config.toml
model = "segmentation model"
dataset = "Sentinel-2 satellite tiles (TerraMesh)"
train_examples = 72500
image_size = 64
crop_scale_min = 1
horizontal_flip = true
translate = 0.06
color_jitter = 0.2
num_classes = 10
arch = "unet"
norm = "batchnorm"
activation = "silu"
pixel_unshuffle = 2
widths = [64, 128, 128]
blocks_per_level = 3
block = "basic"
attention = false
upsampling = "pixel_shuffle"
label_smoothing = 0.1
init = "kaiming_normal"
residual_init = "none"
optimizer = "muon"
muon_scale = "match_rms_adamw"
lr = 0.0031
momentum = 0.95
nesterov = true
orthogonalizer = "newton_schulz_5"
adamw_lr_other_params = 0.0026
l1_shrink = 0.03
steps = 9600
batch_size = 128
epochs = 16.9
lr_schedule = "cosine"
final_lr_fraction = 0.01
warmup_steps = 1920
weight_decay = 0.06
adamw_weight_decay_other_params = 0.05
Rows from block 3 of a small segmentation model, named by matrix and row number. Rows with one number belong to one channel. Each number is 128 + 32 x the weight over its row's rms, rounded and kept within 0 to 255. All counts start at 0.
Before each channel's rows are labels from the 100 images, of 14976, where the channel reaches its highest value: "strongest on" is what is common among them. Only what is clearly more common there than usual is listed. The data: Sentinel-2 satellite tiles (TerraMesh). In brackets: how many of the 100.
# convs0: first 3x3 conv (model.enc.1.0.convs.0.weight, 128x128x3x3, each kernel summed), inputs 64-127
# convs1: second 3x3 conv (model.enc.1.0.convs.1.weight, 128x128x3x3, transposed, each kernel summed), outputs 64-127

strongest on: crops (72); built area (66); main land cover: crops (53)
convs0.58 [124 147 128 131 132 103 109 130  63 125 110 185 107  97  86 141 128 115  78 127  74 126  49 129 152 126 121 100 123 137 121 121  99 130 244 142 128 120 137 172 164 130 136 127 142 132 124 158  82 132 129 123 147  98 234 164  53 123 148 158 107 115 134 148]
convs1.58 [125 121  95  81 153  99  91  92 187 111 126 121 183 187 147  93 115 121 171   5 144 133 127  98  98 120 133 145 145 170 172  99 144 208 107 137 115 135 167 154 129  88 122  78 124 146  97  85 119 110 132 109 148 121 126 142 145 156 133 116 207 176 149  81]

strongest on: water (70); flooded vegetation (34)
convs0.65 [148 134 126  86 137 153 194 134 146 100 166  16 121 115 141 174 120 125 132 217  94 131 118 133 107 131 121 171 132 123  78 132 131 174  95 149 146 144 132 111 109 162 162 125  98  65  90 150 155 141 119 144  92 151 145 160 129 110 145 205 145  17  70 139]
convs1.65 [130 110 134 120 121 123 164 173 130 180  37 255 105 135 130 132 161 150  40 132  99 127 144  88 117 130 118 149 117 137 146 117 125 215 136 113 127 126 121 131 139 126 130 188 102 157 169 153 106 140 117 103 144  83 128 189 127 125 131  65 137 126 141 143]

strongest on: snow or ice (73); main land cover: snow or ice (56)
convs0.11 [135 138 139 171  78 108 112 132 146 112 158 110 255 129  58 135 126 119 203 127 120 146 136 144 168 127 100 156 194 126 133 131 135 207 135 186 122 165 133  86  80 116 189 128 118 149 127 148 149 126 129 129 172 119 165 118 126 158 134 150 116 160  47 125]
convs1.11 [113 136 100 115 115  89 138 107 110  90  74 206  76 122 128 124 109 126 120 102 125 121 179  81 120 137  97 128  61 141 154 150 127 180 151 134 111  68 127 143 169 134 108 128 134 134 122 102 100 125 112 127 101 136 143 155 134 129 132 133 118  92  54 126]

strongest on: main land cover: snow or ice (35)
convs0.46 [184 154 126 120 142 159 155 136 125 171  33 123 175 129 144  76 123 116 104 172 107 121 175 130  96 125 154 129 117 127 129 158 190 115 105 182 124  87 114 128  92 138 125 131 130  91 132 126  42 175 161 115 124 143 106  51  90 147 158 157 127  99  94 129]
convs1.46 [113 100 103 150 103 117  74 142 141 152 234 113  91 141  92 117 132 147 126 145 154 127 128 162 170 104 133 174 117  88 123 116 113 172 178 152  77 144 136 174 119 106 255 166 110 146 135 118  98 121 126 123 164 112 121 208 118 126 149 137 107 138 104 141]

strongest on: built area (86); crops (81); main land cover: crops (51)
convs0.117 [178 112 128 150 130 113 118 107 105 112  80  29 101 134 135 147 147 101 120 181 130 113 115 100 160 125 129  97  93 122 128 127 104 125 124 105 103 100 124  88 108 138 112 127 132 193 131 138 103 100 124 135  67 127 128  91 109 120 145 117 127 111 106 127]
convs1.117 [140 140  83  96 112 103  93 101 133 155 145 182 179 113 106  97 135 172 111 180 129  25 149 104  94 139 102 122 112 134   0 156 139 149 128 174 139 158 138 119 118 121  88 127 113  96  99 120 107 116 107 124  99 128  64 128 167 108 132 143 125 168 137 121]

strongest on: main land cover: crops (41)
convs0.47 [120 180 125 117 161 128  99  88  74 152 130  94 160 130 170 159 128 129 128 119 130 129 161 129 112 100 123 116 100 167 114 128 112 123  95 121 120 127 129 139 212 112  93 128 147 130 131 128  60 115 125 116 134 108 124  84 132 127  91 213 127 155  88 130]
convs1.47 [134 109 131 128 124 132 132 116 248 141 173 127 111 105 105 131 131 210 124 130 143 123 140 114 129 107 114  83 120 114 129 107 123 162 128 127 130 134 125 162 113 131 112 120 112 126 165 122  48 130 109 125 124 116 156 141 114 163 124 102 127 247 153 130]

strongest on: crops (66); main land cover: crops (57)
convs0.60 [110 124 128 188 129 232 125 113  91 160 109 128 146 190 104 117 127 125  76 129 110 125  86 134 141 128  58 138 139 153 129 128 125 120 132 170  82 132 123  92 143   0 106 128 220 132 132 128 124 129 129  64 122 142 133 117 118 125 175 131 126  99  79 116]
convs1.60 [120 138 118 120 112 217 153 120 126 140 210 139 121 101 134 143 134 106 132 131  99 132 120 163 128 124 155 161 144  74 128 123 122 183 134 114 255 118 124 136  98 189 153 125 116 130 168 113 129 147 159 106 142 117 128 132 122 125 117 109 106 229  98 123]

strongest on: flooded vegetation (33)
convs0.2 [165 141 128 117 126 101 114 106 165 129 154   0 194 144 148 169 129 125 160 151 122  89 114 207 112 127 114 250 130 116 131 135 140 157 164 120 119 208 129 157 120  94 101 129 113  70  85 111 175 124 129 130 128 131 140 131 122 172 123 149 126 167  72 112]
convs1.2 [157  97 108 136 183 185  84 130 132  82 112 255  62 135 134 136  77 122 124 228 124 127 144 125 130 123 137 155 115 209 151 134 137 162 149 112 122 105 170 137 144  73  94 149  99 117 137 204 108 113 107 121 123 179 120 134 132 156 145 145  93 122 117 167]

strongest on: snow or ice (49); main land cover: snow or ice (42)
convs0.94 [154 131 130 192 134 156 121 152  74 125 128 121 129 128 181 124 128 124 164 104 131 127 158 133 143 128 125 132 159 123 118 128 143 126 206 253 130 148 128 110  79  56  94 128 137 127 184 128 212 124 128 142 130 133 134 144 126 123 150  75 134  71  51 117]
convs1.94 [169 110  72  75 135 139 125 142  75 111 119 124 107 121 133 106 147  90  97 122 100  79 115  72  32 115 122 126  86 198 107 113 111  89  97  84 107 130 179 142 138 149 134 120 106 135 123 125  78 105  95  54  89 112 118 133 129 178 103 165 130 127 156 121]

strongest on: main land cover: crops (50)
convs0.114 [135 114 128 121 145 183 123 140 163 117 119  62 136 132 130 138 124 163  72 117 136 131 183 141 137 200 131  57 134 127 127 127 134 121  58 191 118 134 129  78 151 180 197 128  61 195  97 113 196 134 128 144 110 122 130 127 163 134 149 159 132 172 166 128]
convs1.114 [138 146 139 144 128  75 144 123 128 147  61 161 145 141 140 152 130  77 116 118 113  87 125 103  98 143 131 119 120 134 131 118 155 106 143 139 135  76 130 197 138 138 116  99 142 101 139 119  86 120 138 190 115  39  93  92 121 105 115 141 133  86  83 128]

strongest on: built area (91); crops (81); main land cover: crops (54)
convs0.43 [115 136 129 201 148  83 122 122  85 152  70 132  42 147 137 153 128 118 183 105 135 128 104 136  92 128 137 135 114 125 171 129 115 119 102 127  80 137 133  80 126  89 114 129 126 163 135 153 109  91 127 143 146 132 132 157 124 116 151 126 180 115  76 134]
convs1.43 [140 119 143  91  41 112 127  97 153 180 123 182 138 121 132 109 115 181 104 160 138  80 141 152 115 147 117 115 136 141 130 133 116 141 143 115 128 128 122 133 168 137 176 146 178 137  95  53 165 143 119 126 129 106 129 156 143 139 134 122 107 104 127 133]

strongest on: snow or ice (75); main land cover: snow or ice (42)
convs0.52 [112 127 128 139 122 176 150 140 130 126 153 211 191 127 119 129 135 167 212 147 146 137 140 121 150 139 127 101 129 127 132 128 161 130 124 137 113 137 129  57 111 128 137 131 132 255 181 133 237 133 139 125 129 151 129 255 249 131 137 113 128 118 128  81]
convs1.52 [106 127 114 130 123  92 126 119 108 120 168  82 129 156 133 149 106  88  79  79 107 105  88 132 128 128 136  97 146 132 131 132  87 146 127 143 124 116 146 151 100 115 134 132 115   0 102  65 129 167 177  93 133 130  90  52  27 137 126 153 122  99 121 128]

strongest on: flooded vegetation (40)
convs0.1 [132 128 128 136 129 146 147 113 151 118   0 170 210 125 117 163 125 122 102 128 132 119 157 152 124 131 148 193 119 129 128 128 101 157 129 132 166 181 133 135 116 175 146 128 126  31 142 121 135 149 131 135 136 127  25 110 114 178 121 127 136 179 135 123]
convs1.1 [132  96 124 123 126 135 182 110  80 120  87 216  91 127 112 136  98 129 120 107 124  85 202 191 125 122 126 115 101 130 145 123 109 154 146 140  98  99 130  78 125 121  93 107 117 133 139 145 100 112 137  60  80 127 111 162 189  78 126 133 123 104  75 143]

strongest on: main land cover: crops (53)
convs0.0 [ 27  84 127 115 111  86 127 129 112  95 105  93  64 125 123   0 127 119 144 127 128 127 132  61 114 130 102 121 119 129 109 127 142 112 110 144 128 122 113 125 156  67 122 127 143 151 138 122 125 108 113  91 109 154 118 108 115 150  77  82 122 115 126 145]
convs1.0 [127 128 127 126   0 128 128 129 128 128 129 128 131 136  39 127 127 129 128 125 126 130 128 129 130 129 128 128 168 127 128 127 131 129 129 122 127 127 125 130  66 125 129 130 128 128 128 128 129 223 128 125 117 139 128 127 129 131 131 128 126 134 127 128]

strongest on: crops (74); main land cover: crops (66)
convs0.91 [172 140 132 147 131 178 139 147 128 184 131 127 147 122 160 111 129 139 216 118 126 153 182 138 158 133 154 138 130 139 146 147 177 102 128  97 132 116 142 111 138 144 113 129 119 125 145 155 134 122 130 117 115  92 125  84 123 131 206 182 149 129  56 255]
convs1.91 [106 125 137 100 140  71 115 103 127 144 169 108 134 121 124 171 143 107  80 104 158 163 137 142 121 147 108 137 157 106 166 114 152 109 133 176 119 102  73 164 128 137  82 170 136 126 130   0 107 100 126 135 126 106 111 159 127 127 108 116 123 147 154  18]

strongest on: snow or ice (57)
convs0.104 [136 120 159 121 137 102 145 188 123 120 162 177 162 124 142  70 128 121  95 189 151 128  98 136 255 128 112  86 146  69 129 131 106 186 120 150 142 137 134 105 155 113 157 126 126  93 122 125  96 128 127 118 142  93 131  27 113 131 131 169 127 149 131 142]
convs1.104 [127 136  81  93 102 134 127  92 153 131  67 112 132 151 142 118 108 107 150  92  86 111 154  54  84 110 158 104  48 219 119 130 162 161 178 128  98  73 110 168 154 103 123 153  93 157 134 171 138 158 104 106 119 155 130 249 158 115 118 131 122  87 128 115]

strongest on: snow or ice (52); main land cover: snow or ice (45)
convs0.51 [ 35 108 128 132 122 114 107 144 115  58 109 132 110  95 125  94 129 128 138 129 132 128 125 141 121 122  23  69 128 134 119 130 115  94 109 166 125 103 120 104 128 150  92 125 113 133 127 125 160 120 124 118 122  57 146 134 117 111 118 120 106 141  51 122]
convs1.51 [255 227 137 151 133 125 117 132 167 113 119 152 139 151 194 125 108 105 130 114 109 161 107 106 125 136  58 132 126 130 157 114 122 115  82 130 118 100 113 122 148 129 168 103 111 194 118 175 120 157 141 178 142 146 124  60 137 135 134 153 151 141 117 115]

strongest on: main land cover: crops (47)
convs0.42 [ 52  74 127 160 127  86 152 124 190 106 203 127 164 103  85 100 129 104 165 104 124 136  79 107 160 134  24 118 156 104 120 122  56 135 106 255 130 149 117 128  99 154 114 127  99 126 112 108 136  92 127 115 118 121 144 136 156 126  88 168 131 163 114 112]
convs1.42 [241 144 100 119 118 124 129 138  64 134  67 105  97 110  96 140 132 127 143 137 134 130 154 123  88 103 159 131 147 186  47 207 147 116 113 124 153 159 142 130 134 129 123 127 156 133 147 124 123 133 119 136   9 162 119 119  83 152 155 147 159 143 122 120]

strongest on: snow or ice (42)
convs0.30 [159 176 123 107 136  19 118  98 127 139 106 121 128 123  98 122 130 130 129  69 129 131 142 113 130 129 161 167 119 151  92 127 125 136 134 109 124 110 121  17 214 119 178 128 112 135  99 134 101 130 125 183 160 139 129 108 120 127  99 141  89 174 112 171]
convs1.30 [152 106 104 120 107 100 116 223 137 125 135 187 103 138 155 107 131 129 116 100 185 125 125 112  79 143 129 108 104  94 160 126 180 104 105 153 142 207 121 158 170 144 109 144 123 136 182 158 114  96 100 152  85 114 149 125 106 129 141 137 138 105 110 129]

strongest on: main land cover: crops (47); snow or ice (45); main land cover: snow or ice (38)
convs0.50 [108  95 125 122 134 102  91 119  67 127 145  95 125 114 104 101 125 126 192  93 118 133 151 120  83 127 134 104 170 140 107 128 100 128 222  74 130 110 136 111 168  64  93 128 127 159 159 119 154 120 126  96 120 165  93  88 123 125 120 115 121  60  80 135]
convs1.50 [109 132  55 108 113 127 122 127 181 131 113 142 108 122  71  98 143 117 137 127  94  99 136 102  95 128 154 117 140 125 114 122 216 129 106 106 175 140 151 223 107 127 101 136 174 127 122 133 129 113 124 193 129 107 133 135 135 128 133 135 122 142 152 136]

strongest on: built area (71); water (69); main land cover: crops (47)
convs0.3 [132 175 129 132  78 154 170 116 112 115 143   7 128 153 146 140 125 131 132 121 120 111 105 160 129 134 122 107 103  78  93 128 114 130 122 108 135 138 120  61 129  55 169 129 149  78 141 124  98 116 112 125 110 116 101  61 123 124 218 100 134  63 132 158]
convs1.3 [134  79 118 140 117 175 146 124 134 144  61 136 131 139 128 112 115 142 141 127 109 113 120 166 123 116 113 151 127 137 137 127 140 135 140 124 131 123 127 122 126 107 122 146 103 114 154 155 127 113  99 199 128 138 127 174 127 104 121 138 145 148 109 125]

strongest on: snow or ice (47); main land cover: snow or ice (38)
convs0.59 [173 141 129  92 126 159 120 148 122 163 146  92 168 110 101 159 127 103  83 116 136 131 148 126 111 126 194 128 143 109 183 131 152 133 124 126 128 164 141 108 110  91 127 131 172  80 106 129 144 122 133 159  69 125 103 143 124 187 144  99  98 119  99   0]
convs1.59 [116  99 104 105 117 255 116 135 132 165 132 133 123 132 146 127  35 120  22 130  92 120 116 140 141 125 109 136 125 124 134 123 150 144 129 136 127 116 144 143 125  94 145 135 100 128 119 117 162 208 132 125 156 140 169 135 134 103 101 157 123 129  59 213]

strongest on: water (71); main land cover: water (37); flooded vegetation (31)
convs0.62 [161 154 127  72 130 162 142 114  87  81 118 240 137 109 132 119 129 123  98 188 115 136  92 119 118 174 131 129 124 109 122 132  73 125 129 136 108  85 124  71 104 128 104 128 130 129  77  93 107 123 122 142 115 120 159 152  51 116 120  94 126  99 120 138]
convs1.62 [ 84 139 109 122 100 118 166 141 125  63  93 147 127 138 113 126 139 138 121 119 124 131  29 113 119 209 112 122 134 134 154 147 145 126  74 143 121 130 169 123 135 141 128 148 119 108 118 108 117 123 199 109 132 125 244 143 171 148 124 134 148 180 100 138]

strongest on: built area (77); crops (73); main land cover: built area (27)
convs0.14 [144 141 128 169 126 142 179 132 125 191 125 143  44 138 105 145 131  92  84 134 120 131 151 136 116 128 130  65 138 130 158 126 115 128  99 122 117  94 117  56 110 181  93 129 127 158 116 132 115 125 129 136 151 133 129 181 160 129 144  95 146  64 159 140]
convs1.14 [106 130 198 120  93 115 153 128 120 176 126 136 118 132 126 130 127 128 160 131 228 100 115 142 137 126 119 127 111 153 164 120 142 120 137 119 118 126 172 115 144 183 152 128 110 130 116 119  98 137 120 128 129 119 125 126 126 129  99 133 125 122 153 128]

strongest on: main land cover: crops (53)
convs0.57 [145 132 128 140 136 127 131 134 120 111 116 150 122 255 118 148 127 126  95 110 139 180 127 127 128 128 255 126 122 146 130 131 125 130 141 146 126 140 127 157 147 177 123 127 100 124 125 158 101 145 128 151 120 125 131  66 137 125 184 169 146 135 207 175]
convs1.57 [126 141 116 129 142 116 124 126 174 139 159 106 176  26 143 142 107 146 110 115 111 118  97 127 127 129   8 131 167 126 130 110 115 147 129 132 127 124 136 109 130  84 126 124 124 168 130  72 128 137 172  93 181 142 139 114  69 175  53 117 126 144  66  54]

strongest on: flooded vegetation (43)
convs0.102 [100 148 134 132 139 145 131 145 132 141 163 121 190  75  91  92 127 148 140 132 114 124 130 128 153 126 133 133 113 131 127 129 123 103 121 138 116 203 129 118 145 146 195 128  68 125 162 255 150 108 127 127 166 146 126 184 127 127 154 128 149 116 185 161]
convs1.102 [166 111 113 135 155 136 137 114  71 126 142 166 134 137 127 130 124 134 129 134 121 128 132 138 130 160 117 129 131 122 124 159 116 255 118 101 120  86 100 132 129 130 117 116 126 167 127 101 135 213 147 128 123 119  93 115 137 135 136 102 118  97 109 143]

strongest on: crops (69); main land cover: crops (56)
convs0.76 [108 123 128  94 102 181 179 124 116 159  40 144 132 178 119 113 117 117 106 136 121 127 114 147 122 143 143 158 122 123 128 144  91 111 164 130 107 134 127 155 138 124 107 128 135  95  95 105 131 126 128 127 127 154 120 147  89 131 216  76 168 150  88 131]
convs1.76 [137 113 113 144 126 191 101 136 137 135 197 160 131  77 102 131 145 112 145 133 132 125 125 195 120 134  61 203 128  82 151 134 142 166  82 161 133 163 153 147 145  99 157 137 166 134 196 147  99  91 103 133 106 156 135 140 101 150 137 149 113 173 116 126]

strongest on: built area (92); crops (90); water (68); main land cover: crops (54)
convs0.69 [ 92 139  93  55 134 149  99 122 144 255 145  85 126 176  92 123 127 156 118 142  72 127 112 110 165 140 126 130  99 123 130 159 121 128 116 124 109 134 128  99 121 206 164 128 151 123 118 130 113 138 129  90 159 125  83  89 138 126 154 161 138 156 154  73]
convs1.69 [128 138 155 130  84 128 126 130 120 255 191 124 128 116 130  98  81 127 255 136 137  88 247 121 169 186 130 141 116 132 136 132 143 129 129 126 144 134 132 140 125 139 127 137 133 125 137 121 128  91 124 255 121 120 145 129 128 124 125  96 125 136 132 132]

strongest on: water (90); main land cover: water (52); snow or ice (45); flooded vegetation (43)
convs0.103 [ 73 139 131 137 111 124 112 154  88 121 209 255 143 135 138 182 125 128  88 119 132 139 144 136 134 139 150 108 123 108 128 128  77 155 111 128 120 136 115 134 129 139 129 128 151 150 133 128 141 132 145 112 121  77 127  63 121 122 158 117 143  70 160 153]
convs1.103 [ 82 138 136 128 123 139 219 115 127  92 120  41 127 112 124 157 127 132 160 171 110  40  22 147 135 123 103 132 121 147 124 133 152 161 112 136 117 131 134 134 117  99 130 109 115 119 117 102  65 102 245 127 129 144 166 132 170  72 103 119 128 101 103 129]

strongest on: flooded vegetation (27)
convs0.108 [211 149 145 110 139 121 115 124 123 241 147 144 119 194 157 206 126 136 167 135 113 122 157 160 184 128 144 105 108  83 167 120  72 130 149 145 134 139 126 140  70 182 106 129  79 220 103 130 111 194 128 166 127 151 116 110 125 120 181 133 124 163 158 110]
convs1.108 [155 136 131 197  95 130 141  88 143 188 121 143 208 137 255 130 146 131  87 116  90 108 123 114 122 177 110 171 130 153  94 151 135 228 109 148 172 151 130 152 128  51 147 108 146 135 131  95 131 112 132 177 116 136 132 122 156 119  76 117 183 133 147 175]

strongest on: main land cover: crops (44)
convs0.36 [172 199 128 125 130 161 138 120 150 131 109 127 147 185 108 174 128 135  28  80 133 128 131 143 125 129 127 116 131 128 131 128 112 113 124 129 133 116 128 124 180 159 124 129 126 129 135 123 145 158 129 187 137 160 124  61 126 130 104  85 139 114 121 255]
convs1.36 [143 129  88 143 146 103 140 118 127 105 121 114 109  48 124  68 162  96 102 171  98 126 135 130 159 134 118  92 117 133 125 115 160 115 118 134 128 158 143 214 162 103 124 140 157  88  80 118  86 100 123  77 125 114 127 159 114 106 123 118 189 129 146  46]

strongest on: main land cover: crops (46); main land cover: water (28)
convs0.31 [133 176 122 156 172  63 147 142 112 103 125 142 139  76 144 165 128 164  85 113 119 121 163 146 156 129 101 134 127 126 124 127 100 114 104 135 121 120 133 119 179 133 128 129 158 128 111 115 118 147 127 119 133 102  64 135 216 143 127 113 118 138 141 159]
convs1.31 [105 125 152  76  90 175 162 157 132 202 131 119  93 151 117 202 125 137 112 132 152 118 128  76 225 112 145 128 165  79 186 115 121 142 120 133 126 122  97 120  91 146 122 131 130 132 117 109  58 143 153 144 126 136 134 123 114 107 133  82  47  98 133 140]

strongest on: water (66); snow or ice (49)
convs0.85 [107 157 150 123 204 124 190 194 112 129  64  63 164 133 148 123 130 105  68 182 105 126  84 169 205 120 126  57 122 132 115 133 138 170 172 136 154 141 122 133 124 104 172 127 209  90 120 210 117 113 127 117 137 116 188 184 104 123 211 158 119 125  97 122]
convs1.85 [136 105 101 119 119 140  68 117 127 123 182 166 134 124 109 146  73  65 174 165 164 146 134  66  93  28 143 108 173 131 114  94 148 133 128  79 131 129 131 220 145 134  97 118  94 152 110 120 107 116 145 125 131 100   2 113 168 137 111 146 127 134 120 120]

strongest on: water (70); main land cover: water (39); flooded vegetation (31)
convs0.82 [162  87 127 189 126 108 111 123 139  76  65 210 130 133 130 152 128 134 161 107 144 116 142 189 123 123 133 162 113  84 100 128 128 100 230 127 136 139 120 130 125 103 108 128 116 132 142 108 103 177 125 101 125 132 108  71 160  93 137 134 132 182 161 107]
convs1.82 [125 122 124  77 129  98 242 123 123  96 109 143  94 136 128 144 135 122 116 129 125 111 126 133 129  91 125 132 136 147 137 146 127 122 103 142 112 132 138 112 126 112 114 125 169 151 179  99 139 149 182 127 132 128 108 149 167 181 116 108 139 140 108 126]

strongest on: main land cover: crops (51)
convs0.68 [ 95 152 128 111 125 133 108 165  14 151 130 113 139 107 139 144 128 151 100 118 126 132 137 209  98 131 130 135 129 127 127 127  96 123  39 128 116 115 130 112 178 140 148 130  96 135  78 176 146 133 129 112 105 151 124  95 156 115 121 146 126 130 109 130]
convs1.68 [129 142 107 236 118 124 141 146 166 179 183 117 147 132 102 121 101 114 128 131 138 142 142 129 125 120 142 114 186 122  87 201 193 147 152 139 127 149 130 158 111 116 137 130 127 118 230 131  83  68 130 131 160  98 134 138 130 127 106 124 130 106 147 133]