{
  "num_classes": 10,
  "norm": "batchnorm",
  "pixel_unshuffle": 2,
  "label_smoothing": 0.1,
  "batch_size": 128,
  "adamw_weight_decay_other_params": 0.05
}
Rows from block 6 of a small segmentation model, named by matrix and row number. Rows with one number belong to one channel. Each number is 500 + 50 x the weight over its row's rms, rounded and kept within 0 to 999. All counts start at 0. Numbers have three digits each.
After each channel's rows are labels from the 100 images, of 14976, where the channel reaches its highest value: "top examples" is what is common among them. Only what is clearly more common there than usual is listed. The data: Sentinel-2 satellite tiles (TerraMesh).
# convs0: first 3x3 conv (model.mid.0.convs.0.weight, 128x128x3x3, each kernel summed), inputs 0-127
# convs1: second 3x3 conv (model.mid.0.convs.1.weight, 128x128x3x3, transposed, each kernel summed), outputs 0-127

convs0.13:511500491425500500575492500549500645436449500530476257456501498503617500500538440492506500535535500500500493521490488472500492477448496416495504464500437512497503501502604500466500508480488499452495501500468485501499499499500530527499308424421483441603487500591500497499509499466500612501500619464503530540558536342476500500497499501391505465502500562461500494499504505418495487489499
convs1.13:488492467507433509473459498529507466589527461515495842520521509502434511513509489526505539529509515514464499515500512501507507481494495470486505506473470486503487458521334516483502518492512484507522503511540491559645494510493499455514466530502502532506526459451507533476519512501504345489438454691503462487528505423493527511468511488496509482482584520472482463552530502559527507481527
top examples: clouds

convs0.56:533500597426500500458496500518500500473477500646464515504501506504516500500494193540503500549505500500548468469512576532500529524445540520387504516500501499497501500501511500482499531658507499505500501497579517497396482418500499453396493452483526543557519500544549508498481501548501503515500620503507550502394503533517499500494516500530487537524500522521500507374498507489580404547499
convs1.56:443500487665451456454498576509550486528496543453447518471506533484505480531524854457492476408495485460504573500459426530503561450497486507491516526483466497541468506531468559488488491523495457516553528522439486506507504489467496501538540526488524501470522510491513526507506519489478460541462344502508506467504383495505510520491500472512524486437522594469501483552566459546488532487489
top examples: crops; main land cover: crops; built area

convs0.21:502500535655500500505475500501500554510542500630492489455498488521513500500497692428503500518476500500564547468516365460500614479566456547499500429500515572500493500499484500691500519618626489534518499500557503499550495537500527537528559509450486512445499500514463494497505499549500524498500406433506531452425479640537500500507500500579513554499500446491500447469483615511487518488501
convs1.21:503515508491553500524481449512509513491510527515412515464483452502502490449497450509519487360484472484513557450745477501478499488493492434479477469501520338699515520471511439619512447492573545532489448410549538429507497498551506516473500516517607502489529506517522507559501428477505484512546557518510530493508417324491475514471483504447504450518482525486489515486510526499520501500495
top examples: crops; main land cover: crops; built area

convs0.44:517500482452500501509474500499500526502527500514484576512499537515487500500491751519498500550532500500503513469448455484500519395500496561425497521500467483507495500500398500526500458543737499430498499498583497503533512428500498481437459461594530480437477500575613499490512507440500677500500500516493516489462530564539501500424500500631542447510500470494500515514494531445490445536500
convs1.44:564515499582506508466491495509526376498470532534503475438500488613483486496484463453497484353513505425503513437585463528536522582507498421507530439544536493665518504394509516589529458513494475495535425422545530521668498573496497482509599504434488494491539464549422509476486499459417498507492474499545422447476326423518548553495485485493502482442531531511485499554467466517481507528487
top examples: crops; main land cover: crops; built area

convs0.101:486500468518500500508510500481500429590348500545474304505500326493627500500464480486496500500440500500468600516483556513500500520517374490499506462500496419501491500499424500426499438516413495508492499500399483501492508593500419600503454472371470524603492500500500501492483505412500525505500469542502499500423502452503500500502501500410582465507500477507500609460507492477578541501498
convs1.101:476536527510576555513488468477500444646515476407446534589413830528506526532389496510545497501513538508481510478496535530489462494451497449496440539494538534501477505516507526495483503442499484463484473380518510480506475513525513522507481527592507499489510508511488500496536506490482580458467513523382490601482465503491481485493485548503494533514498543533493627488531497498508562572465
top examples: snow or ice; main land cover: snow or ice

convs0.15:467500400591500500446493500500500644362489500535506471410500478507657500500513460492495500495511500500528476499488544499500499509484523490533499507500492480497500500502361501472500525455358498493493498500455530499488501532500487514521530497471469489511505500557481498518475496475500308501500486477501464480494391413499505500499499500431462503499500413496500505426492584769508502480499
convs1.15:514499581508501524423487470508496499492495502516499568502504523506492498487481490471513460493476486503521499500517567502493466485449522477472513479492517549501491445495677507493498525498494468523502500460506565490547495500525474501527503484507506497506518479494507498491489507513507719511505487510519536521352531429482524480503514486506520542495510782502484511600558313356495487493531
top examples: clouds

convs0.107:510500500546500500491497500484500707474435500412512284482500502502652500500480431520505500472529500500463530487468504451500368539455456482526501471500359540499498500500599500571500674503557507515500500504544513500430483475500551461582565498422558411526472500464500499497512502467501511502500565470501519522621528463519500500489501500483489476481500501467500500542457476450496579527500
convs1.107:471483488518453537395501522536500541558520505540508646549500501497499524523571507501506543499503575459514493501488489475482484479560471534490495524510485492493482488512208504444469501507501459522504505552503491507644518506496502542491450529504515522508561500492516502487460506500538503526482500635514486510658500451517494499464504459500510495498500509522438490470540502721497502395519
top examples: clouds

convs0.39:464500432648500500513487500467500494635502500659478513566499496478478500500506514483513500529487500500512502525486363480500540598572535471506488541500576469508489502502486500462500521480600508398508500507569482489571488660500529490491536528486508455349492500633508495538513491244501529490500504479499499527493461414501500500489502499448490535499500490498500521512506478539521486524501
convs1.39:524500488527434487550457480499487428546508519462451483489408456490510489493499621498535429457520506488458515487592523483519549560498487504387517467482565521745476495519532509812516431491483513478570499511502532505489459490443497451476519483492507531496487517459547453493491528502533446522570486513511525433513507499525491469511456523510500496431539442544481479538521533509527469502509
top examples: crops; built area; main land cover: crops

convs0.113:499500572541500497513520500479500436368720500400479544456498505519535500500509481538490500495624500500445474465518524570500500503530364583540504495500502401494471499500597500504498540533443500420458500498496511499493497495500514494492493524615488514554524500608499501517508498521508550498500396529497539468611413388514499500502501500389559673499500470517500485481486523465547544545497
convs1.113:469505495422514505507525489504463497490500492526483494435535468477543488521507505508492490499525497554590505592502489499531482538463881486500500470533475354498479500475496501490484504503528505515495494478497476514500503534468684463500478542447500558512402465541515513515472464496492409493495544491560523546549511481572441505505526493487433562500521472488476511496505523492484488508519
top examples: snow or ice; main land cover: snow or ice

convs0.6:579500485422500500491451500498500485503673500430428490591500554410492500500523506443501500513486500500512516427553517484500520611496528583506509470500378482502494500501460500567500589620629481522552500500395497513457482533500495430521469509502444487500463500485545507490527499426500463502500724597507527479538447588499500500464500500570473460492500485505500529340490499495478553508500
convs1.6:435512502480508508430422518495518501448431447523463450498508492477515352473465688432530474591507558605539385493468504526446565444506466471535499496509579507501429502525486469462520335562458578390568477520574487560517488463557452507470503552504518426498523497512488484445440478576481482508488355493504496491511482470567539599478556507462532494533513498488476463550559477463505495457505
top examples: crops; main land cover: crops; built area